config = dict(
    model='sound classifier',
    dataset='read English sentences (LibriTTS-R)',
    train_examples=15625,
    noise_aug=0.002,
    n_mels=80,
    hop_length=160,
    input='log_mel',
    spec_augment=True,
    win_length=400,
    targets=['voice'],
    num_classes=2,
    arch='conformer',
    norm='layernorm',
    hidden_act='swiglu',
    mlp_ratio=2,
    head_dim=64,
    fused_qkv=False,
    qk_norm=False,
    inner_norm=False,
    kv_group_size=2,
    subsampling=4,
    layers=12,
    width=160,
    positions='sincos',
    kernel_size=15,
    loss='cross_entropy',
    init='kaiming_normal',
    residual_init='zero_last',
    optimizer='adamw',
    learning_rate=0.0011,
    beta1=0.9,
    beta2=0.999,
    eps=1e-08,
    max_steps=9100,
    batch_size=256,
    epochs=149.1,
    lr_schedule='cosine_restarts',
    final_lr_fraction=0,
    warmup_steps=180,
    weight_decay=0.4,
)
Rows from block 5 of a small sound classifier, named by matrix and row number. Rows with one number belong to one neuron. Each number is 500 + 25 x the weight over its row's rms, rounded and kept within 0 to 999. All counts start at 0. Numbers have three digits each.
After each neuron's rows are labels from the 100 clips, of 14848, where the neuron reaches its largest size: "loudest" is the band of the loudest frequency at the time of the peak; "strongest on" is what is common among them. Only what is clearly more common there than usual is listed. The data: read English sentences (LibriTTS-R).
# gate: first MLP gate (model.blocks.5.ff1.gate.weight, 320x160), inputs 0-79
# fc1: first MLP up (model.blocks.5.ff1.fc1.weight, 320x160), inputs 0-79
# fc2: first MLP down (model.blocks.5.ff1.fc2.weight, 160x320, transposed), outputs 0-79

gate.86:540498480495478509497527441491508548485511478474510497517550509504477462444513523492535494520513523471472497486512475513479448493520478531493472515477480509564491493520469513495501527492512500474504521502512496519472484523493474516505490518
fc1.86:509503486526476472481430480485493536481483528451474494535553527502482544494468484476484550514506499494486537538486488501492542532494470520496560499519506486437518495531486497510497496473485531516512523477489457478496532515468515510507495476
fc2.86:440525500489530535515498524496502481476499495462492484489521530515527480514482455500496483499444482502462461496476497510498498534538480521537521492521486482475497509476499498500515506534517497534501517548525505513514498502510526505504488509
loudest: 250 to 500 Hz
strongest on: voice: female

gate.284:461503521534534519474461503477447515498495524502493484523449514538486567490482494505503502485486510516475527461545530495498457506513504447474526506515507526532526524484566545475470533480505479522525491469486517496485518494495489504560528522
fc1.284:503511501517510517490499502478518510500475444483454482516502504495482490467452503520526518517490520492515468514560533512481507461471458493509470524532508523544518539461532531489540512494501520540489499483515462524495473580522481505487503502
fc2.284:516518559512499526482479548512534520505502500458484482482539553487483511514463505530506498477491468471515474506518506505516480514464512567531548511521491496480485533503498461505480497528529498522498537490508537498528508510531527485491493480
loudest: 4000 to 8000 Hz
strongest on: voice: male

gate.153:482497455578505518546499507523557525503470481458555527502502495510459524470516510470518500464464493473505503505446478498486472510521494493534502523479506512492481470510512497501499523502523502524527498470523516509453517484515438511488516503
fc1.153:512481477454486501483466486499488476494507472526480519530517511551514472527486485503466468532469493494493495503519491480517506482476534486488488526485498483489489465517522458536469495543495517524525499518460501518461493490497516468498498549
fc2.153:468506459492490509507510478497512479513523519503544462505482500494473480506512576497528476493482515539444498500500512507499509495505500541526541485485509455491522501490496481500399527478493517441515568513492469479495521519511528511548487550
loudest: 500 to 1000 Hz
strongest on: voice: female

gate.11:493500523522519527497499558510494493516444479535510492492553532517503481543498490528518485462487477533485482521470509551525452485483463522493438522496497499496494516491527522494487494501498474527497479469495488535501476466516506467494557494
fc1.11:455505531512472492490510513465506483545490470473441507458519475480520438509473525490515476520450445520507470524517458513538513512525487477506534475526521474516493506482484527532534527514488491523473478491552519489488462519510484522540469478
fc2.11:470508518447494506511531492530465498486523511495490476499490497543491458509530472500516473476526511478527514515474473481515482527511511474487494517514508546517489490509521526454512499473532484527486515484547462506522511531504491478437514496
loudest: 1000 to 2000 Hz; 500 to 1000 Hz
strongest on: voice: female

gate.195:533481458556488508459506489539468482517475510516536512545479504523533524526473505529463484502471485517483483515524529474514451495477533495518441520491531502510480521507482485554538523513498548497498490498502524496481437519528502512544500506
fc1.195:464503508476509502466495484434478492513509513505511513530489460490489503507519498468491463511483474517461501501480503511488527544528509495515503497533442493428505535487526504493458476522520488468525480492507495480512540524447519513535508487
fc2.195:503487475532516458499444539499501488502504504483479494486508522485520486518486520508516500498552495466494478502483520506518525516493514529498511471502485523486530495498567444520522489552507512514530493467500510520519505483525520495495495484
loudest: 250 to 500 Hz
strongest on: voice: female

gate.12:506529544518550538515497478472487536463467485486445552523499515483529534560490490504516493516513505522541480471485478506499500484494508454515484517543494481494516518470504505514485518563502491528457506483537526480485478469536519498516516483
fc1.12:440524510576494513510504493482505549486530486505445525495493502496511488564513514492503472529489469524523459526477465504515513483510493506472485496469482507479490486493508489488533496516514491486461464491546551482512485481509512493501489469
fc2.12:516461469401514523518482488520530523491492499488518532503512473445479518504482474489487522515531494483500523540501483498486513577486491485462532502510487515484490489509481481474482474524513515474567478482481519522485512468468500484459502497
loudest: 500 to 1000 Hz
strongest on: voice: male

gate.146:472480551471487521501496541500470476483508493499504482504529505498522479499474512537494500492480491510477498541484494540522479497510471496520471467528508520523462527480500537513518533471536497521497471458527507531488508551518464484454478509
fc1.146:564485520450516516483487500540498478519536515496486475511456490502486474500522574505489498522501536489502532484507538545498514525504540504481505530516524510497541532474468470505473502447510533445507496548501457485522515555461497496513492502
fc2.146:510470461485522496507460482533499486457485522516525536471508519462544517487442518502492525535483519482482512502497514531490534514511489552484519465530460489449482495473537465525493501540534547452548480507461528522517476436488506514509498506
loudest: 1000 to 2000 Hz
strongest on: voice: female

gate.50:485489528507558548471496541542484453495493477486536539499497436522530488535489495529514498483507505531468505501480474505511503451510497501549478503510479501517526485515475525465500508538520462510458485496525545520511457494543517499546523519
fc1.50:496519522505500551496460483513508472482451500548453526502489518475504509441432486459484460507480499491531512464514537528515519515497520505480482515528527458495507527496511486526547475499520483493504499520526502464507499487508511497491486456
fc2.50:458503501469503572501478507460503500517502497501479476501453495530478503482518509501483474454533488544528499466511489464523521502510512423497495519492518495521500494526514531486493454483489482522494531480513477495486535558473529483490517494
loudest: 500 to 1000 Hz
strongest on: voice: male

gate.314:498491513522510438535537485480503444519493523496493548542480497502488493470494496529474504504482536526483526457461447505459510511513445511485515493517495464524516513492496528466501542492532511512457471503549554524532475450565483502517498505
fc1.314:474475509523496531503505510465466476497482521492486542523571535516486508476474494499511512501542488460521495533507500481453534551523525523462514484517471496483543508494460513497517547455479480459514489499518523515512494543515507482535489469
fc2.314:475529501468490504489495523493472470499520483484481468497484511520549506508523501507498470508510482539534491479499501511494524494503481509538497484497519495499487496498489524510465475488477505455454521566516469464544525514506548493463517563
loudest: 500 to 1000 Hz
strongest on: voice: female

gate.1:528507467506479508476513433531537474518516522527562521468456513507551505498459525488475544504447504507458487506531517512478511478489512510469453494511509514490487493498503485539507504512493556483527499501458522493517506502464517545536473526
fc1.1:519557534499514512519487513513441492491490517505482483492471478492466506506509545548516492484496505467496484541501528460487472497437476477495504474486537509549509531448533517488518492456481482515512519510517457514495464521478457469474520530
fc2.1:509533500443465494499509469515493521516505499531553482493485448518502530476508457467484440517470518511514548522517494520472513479489491449492543531487510513490467494504494522495496495494477485504508521519482481491479532469472445494488531519
loudest: 4000 to 8000 Hz
strongest on: voice: female

gate.200:515503540537520547520525485514516499477473525472466513491558540487477502470481483494525489507498512511526527494485494503486502507478501528490495516506482503535527534524497479510554517513538531504509489498528496490487446453510455472488460488
fc1.200:504488509447488479546465458467494456511473457534537539507510505512515554529437454496463513496525474482513508532493499490500514483473490492500491483460513497531511477491513498550496501503468512520516458488516539514510512518528489486518516502
fc2.200:523513534507483472484510460507513518526521483521532474491500466519518505537548488480517461507491458487512482497499473501488499468485479493488465505490506489530458496529461536493493534480455505502460503500509525466487552502536527482510494512
loudest: 250 to 500 Hz
strongest on: voice: male

gate.179:553511454522478515485538457535533451442488499533504485503480495501444483489504489507507471531508523540476489484523500521508470483484480553486466520488467513523525469536482516505529532472529529517521533529507512473512473477500503530503518532
fc1.179:463498500472470526465465495482508510498537500444546529499480506471471486470494449481493498476514503519509502522512495510501533497531513502526511502533503452488525522511479511513463523487448519481501499487504454488509579497497552484487456515
fc2.179:497500497467517477535504477502480500477484476502526492485515509484523535517465519509524535586519521465482515551480511513479529516494487546498505492526486533475462494473466458501491511522510528489506494519501507532511461485477526501499502483
loudest: 250 to 500 Hz
strongest on: voice: female; the word "you"

gate.29:489464499532522526488500531474513472504480489487497469485539494508525528497499532518482511502474516469480472509475504521506470509485506491488503477503504531486506508483501532468491538494549446578478516522554536483511486482484478525423455490
fc1.29:530487476511495483473482483485495483506500537484466469484528547526483508523503521484511493497505494498531526465530509496474502527473552537531525518502466519529521493488485459498482499497514496466551462518468474564519499493480516500533491488
fc2.29:516479462494503529492502448537528494469486509488525524517485507460484501482491527498515525522489518492501537487522513501505513526520488566479523478505489472471485488508500447468468495490513546448556502478469478511512523460488502507536492477
loudest: 1000 to 2000 Hz
strongest on: voice: female

gate.275:474544460497490507504494507476485525480512470486486456497491516538528526521532510523530528531488545490481484478500484506468540468522453520490475498515504551524488537489464538495541496475522536492491493483506464498505524532472475490491515457
fc1.275:476487515510535485484463508508458483460501500513484495523470482453502482478443507508479513493493492521457538489505557494506477543498488477493521522513531474498519539449530460492518526498527472514531478512498497512477463508488493520468505484
fc2.275:496496521522503452512480495496530493485497509469501504488521524475450495492501484502518493486505460469566518487512514520516480491500526570482559501519485506467488504505568466501494492524492486490526532510503522503492499517524524489497505473
loudest: 4000 to 8000 Hz
strongest on: voice: male

gate.37:528522541496491520487503508496489466507491498475481510543481497478499513493517515533513505493490535512514560496491451508489512508502499458505516471483507495515486494476528529502472513485492508512474521510552547461531482539490559530523473463
fc1.37:549453523501503496476533513494519521475501526485493489492535478493488511485455514505484502512509511480492500504487466485504511535439446523487469487503500502524463530482493513552513544520509476527472506520518534475477487513478483497503476481
fc2.37:520530504494485493532528506529458505453488497527506500494513462510481461438477519472517513530489503500505511502486501535491517512496479477489484484505487527468508478496508486521530515521537519494516485476512495530515469451477435478466496453
loudest: 500 to 1000 Hz
strongest on: voice: female

gate.282:493483474455528462496500525519484505521488522531490482484502490523550506528536523531525531524530496519503530455481497493486496508472479491497506512536491512488526494477494493522481506527524529537508522440495522546501490454492489526494529529
fc1.282:540570506490552500492490500531527503538522485520530454505477478501504469534496524513509511521525469498513542533491518500469530509509514495502503485437503490527546493477524544519466524485482516556466534467473472473476445543518496524458472529
fc2.282:525530486538519499479468459520516532479514470502495489525523497504527471482446493473510515523471537439485485568504544499509501494477504513503493476495498520530475494492546464524521516521520499522509491501482534443549459482517486496487501481
loudest: 500 to 1000 Hz
strongest on: voice: male

gate.33:517520513487442510485500508483504438472490540505534465488479472472482518528507488513512509502497482465505460446504508493447494478501514523502464492458531503457506490481468511512473525505516524538503541459494457539516556502490500475534544519
fc1.33:518517493526477509503509474537518499488488497529542501469521488483507491477509506536503498512476497487476482540509508519469487492488528482476469532493540488489468536489515516503518524480537529573495502464517446527509464546459472529501485508
fc2.33:488480488499522456487481511471511532493525464470515500491518525515478499470478503521493490511491499495501531560501514504504514480485489469517548475519506502489519512491484469517502510508496529512524550504488494492539554515474451482453481467
loudest: 250 to 500 Hz
strongest on: voice: female

gate.5:490497484577537475450503486514474503456466519465450479521498515497488526486483503536493520477490557523525506474511490520499516501540527485497466538487494518498553524482527532475512530505496503533511483495518497482477430525482497479492538505
fc1.5:456501533479534531566479500510501532500550499454470488530517511497463477459499512500507475483514540442522512505500503495504491492502515524511558496520492477502530506447499494520541464512493478501488500462539472514496497501432483460485503477
fc2.5:541499504519503470508481531529535488501499534493514493458546528459470496521467559511495479462484480489478476519465516559529518525454504516491553510540475499465515551459511479510471509521521486518508541508499519509508519507500507493513506496
loudest: 4000 to 8000 Hz
strongest on: voice: male

gate.16:509536505546510497494561494510500522500510486471491498492503484517477504467500519469455508490453498540492540482472517521508503505509464493509504479515480475505513510516501504497511516548524507524518482505530462468503486499484477473571454469
fc1.16:459511473491510491502485477476504508536489500521475441501517417527494518507531491501445458505490472521466477498528506479513510508485482501496507495503516526485490453468510559479488500507509515518522510493483487514473492500512490517528537527
fc2.16:498490527511493465516511534490515504524522462488540547526518465484472490503518486490502471482467456476519506508478470507462524481485469472494514488495500484499486505508436512508501529470468502517464508498499501483450572488536494488489515500
loudest: 250 to 500 Hz
strongest on: voice: male

gate.2:512555495486528483453542530521458504480534507505422532468516518510508469479492478499531482503499506514476531504479514471529528528510502485523539492447482514485541490498516539482510529478501492460501498502523484527526513518478497516517532468
fc1.2:544499485498503543515508481518492530485454496464508470471492531470446515529493543512494496480470518464502456518473542504489475441454467522482485514516498482498474495481504471545510508514454542510528529504492484492487486504471487481489484527
fc2.2:472507530465509499503505498463495464495480484539532491509486503509464481447462503506487543464501509479526515482520541516525465541503511497496503488501504503518586489515564507499510531485503526483546487433500508526532494478502458494460495441
loudest: 500 to 1000 Hz
strongest on: voice: female

gate.313:492477452471465520483531523531520466511499513491515497512535495496492478479494475487470497500497526457507495485551514514512500546517487452515483494499545545509568522498536518501498476498506537529534491534465521529520530496453501549504488544
fc1.313:483542505514534538457536494506486490496480513489504544485492462524479457509443489507490524490511513492506523494504481515534496481524532484528489499453478474511470529487502544558497506552509446520509492510475482491499496489534522514539499494
fc2.313:489484472539525578503545523463491483537478497511508500533494504520498486506495503507484472463482480528509510501504488513520515484507504501512541511484532474492528517494475500500495505530500485481472557509476486490479532538497518472536512532
loudest: 4000 to 8000 Hz
strongest on: voice: female

gate.22:477519503552480535509480473479518544510498462491441542487502497488545496483498516475504499493522456490496507501473483495473498509549482482468502491499474504476496495469472539525509471547489473504501484523509553507458516492535515494501508504
fc1.22:541469500469510519486495552499521455545495522546536498475490513506489502450469521540483516493492523481480525491561502486464482528500473544485522510480515458479548513476470522493514492463514523475524498441433470514535516524487492499473519521
fc2.22:461525516549503485486505517469476497522528512505494463502475525544533491508531525500512474471477455527450457477496518495513482471517513500528458496478522484536497493483521528502516565502490491506443497470525495465490483529531525487533492538
loudest: 500 to 1000 Hz
strongest on: voice: male

gate.188:556539522501504523521445531486489496547467533451472500468527531510521472488499460495477453480488473489499461472493513521509538465489473508492500506485489525485516507517488501488502503513475477488549475530516503471508481487504505517484529492
fc1.188:469509450510534526480530499486496529508496504522431503501511474482502532508514512504536501512461516516531455488536519518479502548515487503495515487548491486509524493488496533513479499472485498480509527505511517480475478502494493496504501501
fc2.188:464479474497500479520498485514505486448492518484471529509507535485456499493460538506484485518526454466465514486503476493522511540491523552493470505509490487499509485444553476493504474528542504509513485487533517544542447511488522475495500493
loudest: 250 to 500 Hz
strongest on: voice: male

gate.41:523490499530495534496534484502543542524498548425477518523512536491477514448506510472530488525460527453523502507504479522511527487494474500474528492518506494484482528508501464545496488459505499476547521518438464498496505494496498509530470523
fc1.41:512470499520489479486548503537458513446497498480483514516506492504507510476499471479473496510485547521511524511507520486518503495516483495516505518524518487544528505513491547467483537478516499482475518492508471470526506451507492521495458479
fc2.41:505516464496533525520466483486490510478467478485462499483512521479518501479453502509472546523495526474538496497507557500496473502500496514521499507504470506469527510463568461503553473542510514517528463472495509541512432466472479494473477478
loudest: 250 to 500 Hz
strongest on: voice: male

gate.203:509511488521487446474522490507513477500492487500541504503453516506486524484504523500459488511482499487482504503492498503498495515503530474532494444450499477520507510545504510524514495462502507499498507528472519457518497490497510520547478514
fc1.203:510491486531531477486527444503465535522476521523498524496467488491511494506498476524520454469497508507522475520525502512455520502505520525520538516502517481522516476484483472527461493504477557492515474529452530513505534514524464484534495479
fc2.203:481517477527515446499481487487478522489505491506522454502508503475502525500488510489481521538471558499460502497505507484496517565487477520437488510512506515493543511485519484538501517519504520517527451483486472508552466502482481516502485514
loudest: 250 to 500 Hz
strongest on: voice: female

gate.110:488501477515432510469500516484503494549508475471489461465518499504499480498504480471463454499479511487534509560530511516513505515514515502560507512508490452548514538515529484514533493497485524536524511542499483531493497526493516496551502458
fc1.110:483507537477480504504522463509456494519562525508523515481479473451534509498459520469547495521499490500452512519508490473488525531507504478494569509466497596519481470501528513545489463485485496508470519522503489498470505509485501497480510496
fc2.110:472488538577501536491525478528467528499472508512512505493519536490494488525480519480479470492464453521514474498512466481518485527524522517493451519485490504500480512492514512528510497520510507513478490530504537527445449520520488501540496527
loudest: 250 to 500 Hz
strongest on: voice: female

gate.100:536509528507537494531494470507521501492467496524473517466499565524493530508480504499473520496533510513488472519489490513504546476524483470509518475498482486428502487492535526477473513547510508517490483470550521527491503461507498520492507512
fc1.100:507497482497521484435495466472529490469470478518509518506530514506508476505496495462487495452546477531484469474485542508538519515518509505496515493483485461520476498500501535510477454505527499538493503486496528501469518481506455541475456528
fc2.100:474529523500499430491504496538479529509503476537482444496530522529508473506508559500529483552495509548491477519523495505503496486516505500496481509484508493525508486515535547525506540482511517479470510513503503490467530520540527488518498505
loudest: 500 to 1000 Hz
strongest on: voice: female

gate.88:483473499525512507472466475481500520538502509492554527501486463532523528501494505491505496505451494504460462531505525507470508480475461488503464459491542500467477497559504486515489534455524538514510488482485510506511499531489460492488470500
fc1.88:483502438521485482504510465546492519530501466466506486504498497519503423448497497493563543511475495505519511514491490496489519504473528555558460483525463523511483476492503490513498538538494522479508494506469537530478497485539513495489481500
fc2.88:493509497539525445494512466517511506499504510494490541531475511497511518497502577539538530502483517503487498443501503499510482500509505545489475514472509495504492481506507486492496523475506515438498516472487498469488476498504529529562460485
loudest: 4000 to 8000 Hz
strongest on: voice: female

gate.244:488537538496516533514521447535473485497495492480507476486510496498479501517517495493545536494484511498475488453512491551508490497533449476509497517519501501485478491473491470502560501493521514491500485464496532477526484454506486542513478508
fc1.244:514523512454509543489422468522476494524472530477518487489461503512498508485498454502470540480524488505527502518570478497512531554473534480476503485483513515527501505543498509509466497498450510494536518498473495507502519503516496433520524511
fc2.244:510511508453474523464527472535496506527517497513470468513474520501522435453517537512522504501519495516505504524547511498495489503517521520508492488486509485524535481499469490466460461455472519427499504478486478489519510518536525503486495502
loudest: 250 to 500 Hz
strongest on: voice: male